{
  "win_length": 400,
  "norm": "layernorm",
  "parallel_block": false,
  "label_smoothing": 0.1,
  "adamw_lr_other_params": 0.0011,
  "gradient_noise": 0.3
}
Rows from block 6, named by matrix and row number. Rows with one number belong to one attention dimension. Each number is 128 + 32 x the weight over the matrix's rms, rounded and kept within 0 to 255. All counts start at 0. Numbers have three digits each.
# v: attention query, key and value (stacked) (model.blocks.6.attn.qkv.weight, 576x192, the v third), inputs 0-95
# proj: attention output (model.blocks.6.attn.proj.weight, 192x192, transposed), outputs 0-95
v.24:135118146133122111153137127129084093133105145104165142144138152177105097100162193103134127117153137098116163097131128124135125079122095073162144131127114202146074144103102105121112084141095159110175143172162114152173109142101156140133097108145153122135091122137157132101125091128110159185
v.25:131085177108163099149115059115125050121158099130171100085146140138113144097161131138127152173040125122097148139100093127126168111181110086101098056123111078131155170119122168116093133055192145140108164154140119126095165142123151136124156079113152141122117145100172109133091169085179126158
v.26:092096172124120154080143096117125168189066124093100131043144170120124120132066127182101118096123104126114145093158150111122169118082096179110098115104135132133050141130148097114122092087115126092104063145148175165118160095176100087182115098155106098103146202174196085104145108111105097105
v.27:130144184109108123152097150155136150134141144146185138169102109194115111111158152123133121147159151160115177148152076104205084154128144138113135167127091148098132118115165095122164124165137124118120160218146105065130088110160085160127104085135119159150119120136189074067138133137143139149
v.28:077095141157141169135152129146146106163155142118125110097033147168137123140138157105156109114123165148102177160108080125089156169122111109127117068113118116143110132129112077116121140202145104118124145112173088145184147091073064091138179086230095147137105133158102255086113130145171120089
v.29:105199108179112100157143089127149131144149165082076181142145202091140137165110194161092101076169183090073095097147112104142120157116119175074082108125144087193175139105147174164118138119103082104079102064122131127167094067195119135114121139135115123110148057114128132144127117128138053190
v.30:125104142196071101134168185138111144088168114098149147127183114108117120133116149214131112089130157119099128104112102074130131109158127146125063153154127145129109167135097125104181151066126170128118112120156154075127172163084118151132171088121141129107095111209106117147093090105154139114
v.31:161113151118118156151075184128149083150073158171128140110141138100166092154075127147142162096163164060129143166144109123155118128120068099130123094169107081135129152182117185153150153062114114159133154158106074166147128136132133159105115101133130121158120090158151133085114155098166191074
v.32:092140123095117140069125187137099167104177141108123105113140128099079163057097118133090142100164172165055105168139165116142117142136114119136188080162135091071116092154078126089153124132062100112134117087165135139117160071084135164115139130176122128119162144135098166103122121091127144087
v.33:158116143163125115129134123090109166147132161131145135100129190106141131082152160128106172174189145172165133147178074147111126172099133098122148131150136111163135145155194142107218105104099144112139130126121130124099178112106072111064155114171172138119134183160125125093172162136144129138
v.34:114153106160073159183170114098080219135061150081140124100069138124158083064144191137135153163136144094109140095105104127070106094137116142110091129162109163089144124149104081178113161151108095067154184140080149138174097128132110076117107119087113123145100091164168149113194120117049132148
v.35:105126134164162180113153130080058109107154209145094089128138094078144152103163167116145129183137150100076158103135139109110138117166087155146151114115216107083110148140060174179133209124146099144106059146135153115084134086210132127051136177145139100092112156175130132136160097188082096159
v.36:141131141092163120127171149101159085100167081125119114126110125073128132127163157083092112167120128139138118133109150072146133121146102122104200104136099165096184186074105135076088144152072142167142114099159116104080153154197095128158152100106134146064188113161115100137124085127048147139
v.37:119188127049044153123106159182197138065140087202148128147084135148108159151179105189061088133169128132132109150140132149102154138123101126060116180091113136146159130145092175138112189154162208134185069086065094136142146115136167133118123130178113136180100154082087132152132107107148147137
v.38:156146133113071121107117102197123119142140045165159157139137117145143120114149148146155092099166077172145185110164099162154114158208139086127118081135145141117165150162104162123130169138156149158108121110107077126110147144090138072162127126077137086116127160124012109189149143123104175130
v.39:093131109125137140124103168114154119136170092127079151130146118142110104098103109130061107144171161081143092155132151113136170120100095185180132108126090092077152096144146113131114096091157131097140169106109144154199172128131127119170144097139095130101148148095140165103179125090086186128
v.40:161153125110124137145113116117165084179119156109170112109105145147173115105127147156133125113144105193172072164138119121145112150134144081085203113112133159061091166139124111128132109115112099110154123143167120175134169195115148102099111179150116148115111124186139131146101192101171128143
v.41:147103104155115122092167132100107113223061120153140135151123151118159091114090172113148055106089108106114074149113116152146173100120132146125107143094166085087116149120106077135169148138058154221165129136070152172090144187103121103125124124124129089148073070172185122090135102097112071156
v.42:165129149127142102167078096093133126135163173174120132084163120152124125079125156093131126170157104166118130154131156104137113231149168170102169143164118198096122143078169104169147104164151155121114078159113073156118107095120129112108114171107103136133141103117080141124116077102142082144
v.43:143101107175134130146087118072147174095135169153104213149204160153136136164082118092138131129165119106200187106162160152088086104131101153091078120160172117142163143108035089170158102102057132115120125169116133090170190115136141127144149065161019109132084120099115136146085035052092166150
v.44:119142120206111118126144089140171129113107119103114092111128097116172151170148091086144151134122140187097166177180134131149115177177197064152081112068149099142110171088136086147085083121117074067214097108112168149169165168125159161145082156138176114108116131142066136121094068113133164076
v.45:095151159176100155166124105123113140159148090133089156169091176124098125137113116120151112198106157104095058170117145144173168134092084109109115147114079093142125082137123128135082120122106121191113120103112121156168123106168099178110132155112121100116163129137118173141104164156170111093
v.46:138073159187085136154124161102138103164174073160110168210138141059151125153084108122188115070172151136172105109090139108112107130110138110135145144132108101199123135112122182166140191084166124143077171186121084139135149139142137094098136087123115097100147158127113139085177131081137084129
v.47:097207112150168088084203108118132123148120160130071168162085148092137047116155135132120132146154146089112113121115153108149165083128091129144137089099140105121075167119086105158124107121113099099142118158152103112169116099092121161125102100128181101116114125085108169146129155083175138087
v.48:099189156117154114105125152061095126159106162122130101095135190168110159122176202147175131130132076108142128081129194141099199121145131142158144121140102160132082166149088129082158100189143110204122113182186163148098177178069115115114104151155155160073139138137089165138092128092139131103
v.49:143118130198140087113151092185092131152120157126163108128153142100180096139101149138129115104114131102107128104138094165126154158128106191122111103090161078170159141124105077139164121083144141164149121147098133167129137111135193154130096125096097146146083184110187170173179121139120098143
v.50:203148133120100118108137133163135098131029055116156133113190139068135097185091148134116142091087130123106157144172143060159074071122104142095171118137148121133117186129081096089138063139166140086092120161184071103110124138145160162124087161102125068108125104068121132080190085145135126168
v.51:175152122161154121102137108132145163146084108116175133061163120134103156100131129104116081151112109080201147136085105145125154080096132159155150121113211146133100136123131122082122157103133125157117105133122156071080126124139081106138098178085146096176084110139074127128102118085112086136
v.52:144115126123154143145147128132119081087125142141178119180112108126201144159081157111122138115198174126142171120117126157106107127095125143131111111070143156135118127135122156122135176137133138124116133142123112142162134159215133080088163118154193156041174183156127089115146177078145107117
v.53:107110081093120073102133164127148137167190163126149110120072167141134108103142123185146159192114150089063144133079100172159125111146062116097105116108154140137157076097182129114215078066100151145149120152107112142124093109072112112089092179122124124097104105158108105062150097084127146118
v.54:119088146158184199101122091149095110094187117070114147150121151094164123111155155066145146157109093102119105162093159086106169149118098176133138137124140155133161135140130166057154163151137153084101159204088096109139098116106171167137146104135136169141149088073138089108142085135131122125
v.55:103089158090115163113129138176088124179156152154151113091200191155123134115137156195179158106076123183100111145074147095155123145136132105154151083128144140169145063168107113096068130117165173159178183156193122091088140095120157173140108039128128159092167127139154101126150078143142122162
proj.24:199191152119153255149121141122145137100130041157045156139140124102061171103197100099110111090142138083202110089121150124113136121155151185139172128211146125095121103165088148097123157085132136132099121113084148137148116064067035138085130146101121158095114124148084161097190106146088068103
proj.25:149177166055147143101089144174149124197124091126117075138131072063180118091097123030119097127128132109133105167114167130104145125109095122141112086160171093165221130120173105108076081142209166077066119107123092059149167096133128124140147075098110125134104115103098130124182112117113144085
proj.26:158196115184163184131148070167133118145124156117117100133165123135183095103115137172080083133124150138149207086126137152072103109155156129114151093128125179179138159114130114129149116143186177144131108153080140162161164153143118146134078105159134091155118101091165154152166074155130172153
proj.27:137152107140095177124114070124114106096140141131164088097112116119055106145115129122173141172137164160169133139116150123116156143189188120061147138115095136092094106080102132120111168148071113199153118127146064112133111109155133142154126082128159122094184134164147086170109079086097115094
proj.28:142211134102142073084115118164123144102126122125121173116127131085067079071074146192144048114101143130100048141138093191133127093156194096137124155144130151186153148105111132118114144141096116185153145112174214122132149136128125099179148180157114115098118122114096080183089117132136132199
proj.29:093139081204180126161041160117140149175141160090117131114097161157089092149111070137137085145093090072130107138139185107179148090135160119207122108164160130156143161109167184142088124113139168082159103115126166157135158138117107185086169181115094104170181129163088108096138121156080137103
proj.30:107131066108136080130099173169085119088148106129105152100130119078149087139157114142158135119163084100153111125128076176109121124132207131095158175154042169122171166139195114147133089104150121138097142133076102096201174098164130106092096114131100111157165160091105156123120127043155140173
proj.31:166052109088079122127145136106136098057172157148134131051145140143110068171138136075149096157151149082113157107121099149092087155137138123169113127111136081043138105127198145099128199083149127086095077141163105125134106104129169141118092138146130124162155095078165102116094166164166212106
proj.32:092106137164085156124148070162101121087128127111148110069135149182104161159137146124090171215165184081129140155096184155083145205196159140178105092133177152148116086185101182147146154176171162062147130085146042164137158047125119194136139131162168082137134107131139145139133117125099172098
proj.33:095128103118160165100102093172155136135082154162137157150089134156110164106131133084172131103118140151125090096179132157120092130163156111114100073109096101156141136116093153153120156127105173075128172107171154113109152130075177121184101116130130136137179138047174131167132117191179127126
proj.34:135136129143115192167090166148115122109147162197068114116119162117135175106176095096193124143130131122068158113109145130115121107125145143112177161117144109107177071089106105126130074123144113149148157187170131136132150117091131117092114174104149102134166151173072145062153154108111119177
proj.35:175107085169120123155125135104173159069124123127101078129132193148143124126124134151113102170071123104151089157188122107172087075124128157061125029135173146049151068174111145090059090174103109095142122161131137135178093122161158136144111104168178120106137100108118177156172197149134126120
proj.36:129147032097091109130134107141172099112079089118157153094181197104164087146111116141104130167091131124168161154128170120139077068115118146114102161115132106047123079124169185173126126117150150042154136163052132134164165128135113117144154245129128125137153121138070137117154091167139066146
proj.37:152118100123085129130097076180079177131106102135147081130130113153148071093046118127140123139122080133154170143125076141079138093093107163142105097103151039137139201116190128090094113105077126172137110110162160116170098123122184148129093144122139115130167133147149069153132168137099159141
proj.38:107075143134101143147134031072120160115087120186089139097078115139118140110138140149124113062116095106114119183076065128104144160206138115135170107071121145109140114162099097160113162133145115108143113076151133167150151169162160115127176079082182123151121036085148090102130135104141118131
proj.39:124052154104146163080100111103073145089155121166172107089129136031141152164098140127167118133167126087193085111134153109093141101144043163087121074086141105133118163132159109108126095131169112116151175096144158172118134099081067105093132138069160134175145158119179134113133156165133205127
proj.40:092117110144117127108073126125096084179070141065149123133125109109188094097144159181118101108108059109136127106110175106113102146136164109176108113148148091129135213106098151120147053175190172112132143101165146136164109167137130112128202157157155093090132111174165143124177127073112136144
proj.41:105159114099076143088139145116103142080106174105129119069148143163141129102127139123148101057165141153156110163124110131128163160117143146128138050096142137147107054131132137118103117158133110121167160199139108102183092145138091178122105138118092112152133114159154151140177086146140149134
proj.42:157129111111128194110136177101121089171139082096101127095141159117139155129172131101109125094131108153122146162137095132159114066143099095124158162129136122125140105151127068168115158116132112131127155137112129110124121109101126209133113131114061098060128185109088164130150136082136118168
proj.43:130153124089123144110125128121118128105074145154139146148094149141148173087070093136087101063143146088121120140131149097075159124149143085134136146125174121084112216111137140148103130144194103130147168157173137149161164052096148144171099118141131120055112086101153120132142092129141129099
proj.44:149076090125134089138110159185139095118177141116140125137164128115187134123131092138117145105113124100179085085135134165130094123119141122142134106123126130089090131144096139135173111101097108141043124109111104115149178165124088144148080150085112075138058064153062128139131124152122103101
proj.45:031135152130126184146087067144153125089160187162145178111123176104054111193131125095112103046144178084124088129129152126132108152127129144101057079166062136149090097105118107147173136130099165109120120132195176150136120103136091111080187160160060147173099100097153107150100175159122158108
proj.46:079105124143110109104104117150158090136154074110130064141115173181121129121124110139104159107128119074097092118097153134108168119061092095126125154147115100128120190133148102169166181096058106145147176164128115128132147121161219159106103102152133146119104108190108196111163106132088079162
proj.47:156112091134164171117101104110139072158174108078126094115142085107117116113165201136093076109095087141119158179125132108110144152101077125120130180139136079110089109102139088061162131140147156133132138107134140066159120138082102143131162088130170104121107118166146096166088142124162173142
proj.48:186129108093159086071034134083141092126130167135166138115102138151102148073140128160119181121088166124080103106073085120138140135111122083157133169147118160152123063075133127110173105155135084176123123128124161128149174149121123132137131163119147133129145141080113123105129149161129147087
proj.49:178151073108109123190104132150186139088137044119134107108109182133128147140131108133126060116145133114146100120091063149136146125113147091136099143102079098126129109148134142187087107158058151153148122139128106121115122110124142091112095146145170085146065105156198140146130107122104176114
proj.50:081123076153159163114113142119130166118168106163112090110133100126121123088116107147113149132170144110178163181092127071149102137138175179167062153060147136113151075092149120100127110145118175136155161155101126203138142140130126097120137111096129145142155064129089114054140179139154129152
proj.51:102182205119150071169140102157144090096157164157114135131166132080112107179135166151145201164114128196113128120134130123142151090157187116106114155091129098094165170174075100149120062088062104092130053128119113113108076111100159080134182131166178098148135175115161074132108062113198147153
proj.52:128059150147165160066093097133134149138068117101169146118058175121135078117144125114151098103110117168159135158087100118120087157131135148142192154122155135118121172128121114118103147101162137156148141083135140110137153085069138139192202121138169129126130121099161083152187099154149099126
proj.53:186139153136185122147080142134109091133119107135134089152111133158143134062098139107179074063109092169146041143089126182117198120108152069093117138173122191093161147165158096152197110116130118112123142105099121118154123150184153122122110141112115127106121134069123202123134070160047101126
proj.54:106055157102114181208105151078187129133141059106109114163095133105127126158156127159128147092149141131069072156082151051121121109093118127125131115145117108092115110159151176119125161125102121125040139099126143087141110166180165115100086149120058108122125132171099098112109118162141051124
proj.55:101136126137103128093104146083162085115136114110188160111135161116131156083084138149105137123133097169099098159176084115091137122156155106107143158143129144132130121082095087153083085146150207110145164104150080131102149144088135109101145158124139076150175099151123117086108146156136124133