From a checkpoint of a small sound classifier.
Model: 7.78M parameters, log mel input, activation gelu, layers 10, width 192.
Training: muon at rate 0.031, 4500 steps, batches of 512, held-out accuracy 99%.
Rows from block 6, named by matrix and row number. Rows with one number belong to one attention dimension. Each number is 128 + 32 x the weight over the matrix's rms, rounded and kept within 0 to 255. All counts start at 0. Numbers have three digits each.
# v: attention query, key and value (stacked) (model.blocks.6.attn.qkv.weight, 576x192, the v third), inputs 96-191
# proj: attention output (model.blocks.6.attn.proj.weight, 192x192, transposed), outputs 96-191
v.46:096109184095133139066170080151112109104133109121102165173127142158128149076125096192135152108143190129141122183150158132129105160140161139129134164119130106089155137126232117208162115165133143163107070119139123080110169131081126178094080090111091175131155183078110111152097137083201131113
v.47:067212108120155062154176103155136178105186167115136165151092050135110140116142079118132144117126123139082119169094169096122095147091112164173143148153156089106207072131082147126147162081154057140114185107101170142150092114155156180100109122165097090130096116132113085134059127092132076072
v.48:127123096132066139087094088105127127125127154139163130084100134107137119109127165150108167105099110140159150108135140157105151149142138103151109152091096153109135173207109174087133155153169178086111114095146129109101153072120106117165102144152200134063103149110104126099181155165131115072
v.49:089154080172076133155132149144106090106173123150115107133103141156143142126187114165158108108129095120153117160091112161097100104152133124114119089103156110144141157091123134125154142093153123109140156146158136106145135129116160164159066105113181151151118040174096123153101129158136108158
v.50:097078188103107104103137187084133069062127133068128122102102105145184097156121204107195114070216032131074118170116101087105113175108106172155138092161054076054119120153140158144163084157103148103073151100081131168164144119154141123143070145092173146165213097187112164155196126082099146085
v.51:120104139111092167150083159177139130189159184118176133107092130141162059064170070095173131140118162100087138188116110111112120133183135139132132126100189099196152100137100117126158139162122106155109125194103125155173080161142127157129141117141165101115159156149144114143163151121137134122
v.52:119035155146094124150088148211098191177152083127078146133128182146147075120100115150135125167156184114135076087099108124144128114097163157123173112121116121102207111228144136107140129067126134165095097111043195118122082123110138180079126127145143089131143127203149123108149192138091153117
v.53:101093189079116161128106105193055181124119104136126140084157074115042110138095044142097155160126118039132138153067126066104156120082138115114086132058062162148124089110118143158098093168112109122153105179116120132114139083090178133149046069123110151150063147116134123136053108092112148128
v.54:108133132073102138156159124137121149124140134149152137203091116143134139113119114182108149087080187170175107141119131034120130090093146143101082106082123149151198127133087117143093122157084111118141125149141100144140152136191119105122105142097152121101144141074127149109101145128163136092
v.55:136143118176133160170141181097176193149041075153147186110132114155143117119167139142133167110108144104127127119123202140163115160129128150099172095142067155143129179137067165148118100122095095139176104125133125152146098159093154143108170070095132128088108132084187153155105160117156092066
v.56:156114157143068142157133102127152092125139121140133097116127137134113141084141125113161179113088136176165099147132151120103113145126131177109142135061090105093109129055133110083142135137185116148150148113165111094114128143124154128168110149161091194119168125110186154124090147143081177125
v.57:147126167034163092082146172149150168151118106124089126107111159139146139075107132154119120076095103155121123140142123147168176124125068090134177117087166105113146149061129158114168112143142156146132091153073074147127146136150147120120126181119146106134175097158124146150194125146142133179
v.58:094168106086144136094097130204163137087136164137079170113113162139179097124149121153147150107132115138112135130104103138180176139157158181138131135043125160141128073103183134107110121122145038144094112075177150129125154138100109154105141176131126126141148105075193129176161127105106118169
v.59:132119110157059086121134141079186103132124142114169059152123058135133159130164125099177094156128141095124101134082164205107081114099098181123120213197085182150207167122084118146098154115150134125084125099161179106123040148092133136142145172104121115174176116192142119140178154100098120104
v.60:112123109142120130114081145138153089131111097076100170187176118157104132141126143132129109118103173165079088087177139160131079103136122119181179153105079137162145105131131158100110191102125125161095103131075143125161197073115157104119154157131126131116106165096147157143144144061138172145
v.61:149131108204099135098140143103117143092124124098187126144166158129085113174135075149141102139133105106129126097153112145136134077113141141160164134150197081095188142116170122106138124188110099156165164159119150067109122142139146095128115130104126141128150102178128103158116117104121171074
v.62:189137124115152138167106135092151099141146152129149059130084188099102134208118148119086115171076138116140182141169171147144133124153062160097099107136137103121149138106106193141152097100128116112145174164126137121122083116117204140142121124194129156154092174125110150151139122159153134084
v.63:163121134123138139110123158163124116156137147142035158125095145166101147104121125149152124082145125157066095112109181124147126120169086122143153144108142158143154142087110142121110137112117116164107183153106097151149165107076056115124138104165149142128146084107151131097133168067075117119
v.64:147163087138082174104111175172102137146039159095120191105166129134077125092121117166101136132128168088113161076125137179189104122127174169104155158139124162105126143164120179131080107099141105116113202174086102174174142135185139083119101107141099127092149150204122145132147122093066196089
v.65:121123133132129130131128125123097133125154133130144102092081159147162186086124164119076110109140124146104146149133084126150156112181123151196117145106111107150172109155111114115122154132157151117101122156191075146129095084196128118148104155143080104117130059084180085092157155194113110140
v.66:159135149165084125110096117175121137177120122198136142122104139142132152154104062148171090170073078133111065158139138145181177158138067164155109141138107113135118076120134165121092097163094121110139129119120119105132162107000126142177133149089118116119087145150101116164139113164110098129
v.67:091110179163147158137127115166094083147095207082136155132149148190140123181119161119200145105131135115105132105134086154161148134135142087088149090141102184052122161141150177124155077138132152089126130160135107131126192191139093081111147096099110155121112150174121112122125129160168108151
v.68:158157149177086075060111121114055157110125128175155085135120104142153054152143156147116082105120112127141144124131126095115153110169200208085230117071117073081153064180136120137153124127118146113142129139100129115165159127097139125092172096103137112141084153092150119117100090072130123144
v.69:132108115098114119129150121103157155133127165141150146105083067132151163139114099146102110123087118048102120153120134141144145126172121097116143087108094140101139124074185113108118127103142133101175123136174106104135056110201075101127145146160119113124069152147139145122108102185098120069
v.70:161118086117127123210108124131112113109159127114099119149145101083149171078120148155110145078101055142122146181126140134123163108169096126153090092159134068145155152109172155174095146075154116154116108081099156125181084148123136117143121141114151124078106112115127144052129142168131138116
v.71:125150179078092109127150160133153102105145142140153118089093120205126122081088111184164137157089110075123101133107097120146124147102152102099129168086182150112088152138150100108173107094135148128035091098125153112165154126153123130127108153099143127118169121138114209112098129170153113141
v.72:132156112155158106101158142118143153118178101116127140148146148118104133109115091136125141148099113147144161120151168147133116129134124063127099116117063123107143152160125044129135132118089164044090110109164199044149101092121149102063177117160185162171151140108128114102148112111126198114
v.73:087194132134124097097120121144129170082121157114142129106135099113128140064159177144119104187132161130131136076160104152134132162124159102121071122157091112143066165141143115128146146106153078062116135154210183126121150099099136133103117128133169137119113065144162134153168133102108132163
v.74:170159165149151109129130134167172180138159155082157156132162081132132120107105118075134131138113155070091125103098137117156106165096131093180116116114198092161103085170206148157128087074176148137165142139113194130122172135088102132116124148108159099073130092146076151092079125187096106109
v.75:109107153175126132193097177091050131083174115110146130168125107209170078123109154097115119062157089108178117138106148142121140143125115119133124106102085079172120164189117098204126097144118112142139146134090111128153096097056130196121168165145142135106113126151075143153149085122146166145
v.76:162193141096104157144066094122150149136134181150113130086174145115118159060075155134112145140070153160103123126113142098122088079112116089179137111122168139107176089181165131176107143172158163121135155131095181165153151143154169189147104089075172166127120079088084142127108190130113095108
v.77:160159114129160144143183160110116118123082153134154144102152128151116171141148164115152174099157129100114128141111216141135126111120139141099145129143116131075114113147148170115186127141156144139144119102147083150083090126121119127160086148146126101129121121167191164169081181153116056140
proj.46:192090125126113166122133150170118160108107115101123157165128094094107145135080153111155075098106135112137088081072173177104132160149129131120163096091135093134163173102166112129079137135118152146170105150102108108070157151228088099102137083172119072175131160144163158117110139188181151127
proj.47:151145148094089160151120167139100148111126141064152134206183166140158150185072147146071130166168094117162140097133138076155093111177117114126130144074177144169123080059100139169195136220159106164118164145127095102118105093161152135149136140153000103154156141159136138091131159146115139127
proj.48:148138133109094169169082168111142091120247180161126129074123122085168133136056163087104114141136094087115097159137134127159102174148089117092196150091098200159161124131145146074166117185113105105137091100100103146101122078098139064142126096157161145103177121122092101139126167113146134149
proj.49:196074151134111070116181130189092129133100166130045153093157122129164159119140128101161138147134138084126168102152212080162169079140124111028179099102151102081111110175134125155068112187119130117132088129202111134106111095066086143134106074170103156138095144144174151109112115137123126168
proj.50:110042145146135094149090123126084103113117091123062125115086093153138079108095118129082150142120206116081146164131160091154059122099134103120119154075116153116108163148095107132137136141195121080141141074133092158183130134138150142105107173121165122158104115127127147106138103126149084134
proj.51:124157158174171096097179193108150152119149193105107080149100135188091140162171121128163177146110142077147114135109130088116159175086050146141116086089090162168110147096151138106119128155149108164128108113108187175152114118100054091070123076119105123142142122160121146146087132127162095080
proj.52:136106146167121063084061153095080119098140114095151170139095148149041124105117085150107105119102153136120130138135123165114164126096122186085174155106116114121137169161118138152047115163194128061171124152119088121054081172165097138138150100155137114069196120120144145069104122161110073159
proj.53:186104109132131077119123089088100120150159131099114146106117103135097118098095146124147148123117135110115160105148117094075127114129130136103142142121091097105154144116134117142092135124161114158131135120149099108117178109201082131166101155061119167102115146180109159129086139135177153100
proj.54:166114130083050101119105136155086166117091113153134128149143119120134137132130193139102148121125102065107127096125128087132159156117149175156114146075144115098151117173085151108135174103163127145074168173118132104157143120089187148138118102146131144075157151096124126084068149125122078156
proj.55:140138060171085079176165157172055106133142134107201118114132118097104158143148092081137089139152141125104116102168158189132171115052154158120112108119140045100090100104122174128132149154153135111151172121129114163160126104200153135118123148120144175158195159139125132139051170122094157108
proj.56:084154038161146169112071093120130163088131162101141112116187161124123071120077144092129135097122158109122175163101120148141192105169087043068137112109096105142144186104178111072135115121149094148150104122096100142086125126127134151101153133119138150064162086103087120100150091104131111142
proj.57:095102081127106029100100121109088065082174110123144131115144120111113167130100118169151222167153137098083071116152085132148114126176098091165141152120078141129101096170103108151109204131123159110090158157121102125136168119147169158130100159065109152125115140132104125187150092184167054175
proj.58:118122120092085106099107118118194150140141152101145150115140134165073151078134220124079083118151084137133118153128127063100133165126106149153170161077117129129115130133151119105154050153131118064062157091129109108114186179099113130099132160152138155140164171140089146093145126133153143103
proj.59:145197087171079151086124156069128139108135157151119128146139156147143145136108117131107065122089121129148124138145171155141142167094173162134104156108103165138148124094141110162130093161154112132155158201156138094128143192131082140160094107134111141069126111182147187134079135088124144120
proj.60:155152122101142134145137155161181124119162153169129040104110125071138106179114097169156169060076130104166155098100097105104111172117147109134103137083085087159093104145135176157103152128106122144127117183116169107161118138129183110181178157102145158103103120146166186057163097118150106121
proj.61:134165061101139120143046124147106103096140095101150133067121078093120102139118133118095186113095103091133094127169121141114171075086140142141112188144126112152146116115099136160156122118115164114119137166143102145189133124181148183116206110216125176124118079099126082142151151127098089113
proj.62:114083053143118166101139126104143086106096092133153063145102118065122177091123194155089128154084109148117126164161162133187087106113134138172129079152106111099139110215143134122090126101159109151129148160144114098151130162177146107147163133126100098128148083135115131139157129137137139099
proj.63:153108065125120120140089103095170145116130159118084166130068138131161147123087166109186140154085090167160158151156105156122145148136180147080139120091160072149081192192158108098079114138137084145151156098159146093144051136153160135121140099155115179132091104108093164144170103127139090110
proj.64:149143171162077155137095125155127130089111165136129141124070141140111170155150133092165142170196101135162088146050125117148128141196118115131158125142155124171129122117137110093097131122163140096118080108144164152092139114116175101128118130134062139082142132121179101152080059113142102184
proj.65:104130095127123169146104110142166129130163121093114114163128072166086118114094160130116116040108084093109149083122140143104094122121082106153188157167152087164117159170170163119151070116126035125168138138156153121138124156104117101104161138088187167138070114114117138151161130175105116065
proj.66:136090186069109128100121176106193123125091145127070113055116121154148147024108103139090103182140164166141133151076195065147076098094113152100149140079128135180144117091124143153162167129090148137161071113139133159105157094159132133161116178154147128087128114181113135117123159124098094158
proj.67:089170171117149118127168154101118184100203144192142166098059148048165140111125080163150133070140098092127123127135083182127081105132141199062124100134171214214135136141133173092142173101175046178124135117161142122169106174176160116081132131187151087123142158186125150104163156108115112180
proj.68:120135155157119100151161195117164158172119147166113057175089151113149103132112134128091114130122199122156133133146059159080097122156135175091149114131093101135185130092085107204158127108097100192119102113141137124144088153209168161095142057143174161093102122093101143136081141158163161140
proj.69:172112139188144167126129153128081196093143126148137115075081113147121108172134155148133105132125108152120115098157072130101135107133161108154094125123156075115073157147073111084119117088148104134122126174080111085071140071089115148128121153149104140093058117139160129153177081102099089185
proj.70:141133118134123166107126097074138187143190143084141093139114150120113110109187151145153149083100110172126187131135091130174110122134103077100109087148152178134078200171099136116135126201096094079102082100107174131175145141108148151146132144113153087136168134135117063108092159122174078074
proj.71:144136063107135126169141151090121109127153155119119173149115084104114156143179118114145146148173125098151185084156073152110129145115130187188098119147133156126068108202169082132131182120072096142103101171130157166199138164164141146103104099176056137164114132144143048160118095091143120099
proj.72:116115155146126124143155196196119120195135165098084101120152162134145093128158111160141139105124140115096105142149197122158125061154145091129110123141126150111134161143101117124151154124095092099091089120169103139144145034121113118111133121142083168121124088123153172141195145133115126155
proj.73:162105116155102108113159151081129144143124139077109111133159063111131131090094125100141164156191128115161159093116119103112136155119099170124139110127106139172051102112086102097087080170185107153100194104068109216149031153119100163191047126127059137123167202137139173116059197124136169161
proj.74:084139129169099120108130167154141124174099148160153125187148144123076124150152049176090134171059084119165158142158083126138155116142098127133076134123070126156144133141138121149151163111066125112090094141125095098100107111153158089109138097166088112143108158089130072132091167075195095176
proj.75:131118114121148111121090119132107125104084131168134125168136173161178095103115117097174151146138135077071146123133104117081165156165099067091130064088170159120118179118111160134101141144127120142097110153117132159125158126095110102115179101094106146091067164104093141120069126116121115154
proj.76:112112147121136063143176141118149123121110080152154102103069129110178120086161154133095158106151094093138134107155139142157138074073094149172149128154152171069110153171150175103108102109100129111113115060150145134088132086163148162084126119128128203187127126131115106129134185110109113160
proj.77:087177103121113139073152131107076126121162122135076153070132082138042107197122124131139057136103113090133147082102173163101117117084137141118133132148101102110176103130100128105127102126095100089098153118049152162086065189113175187206092112106120143117162162114128167154079147168158180095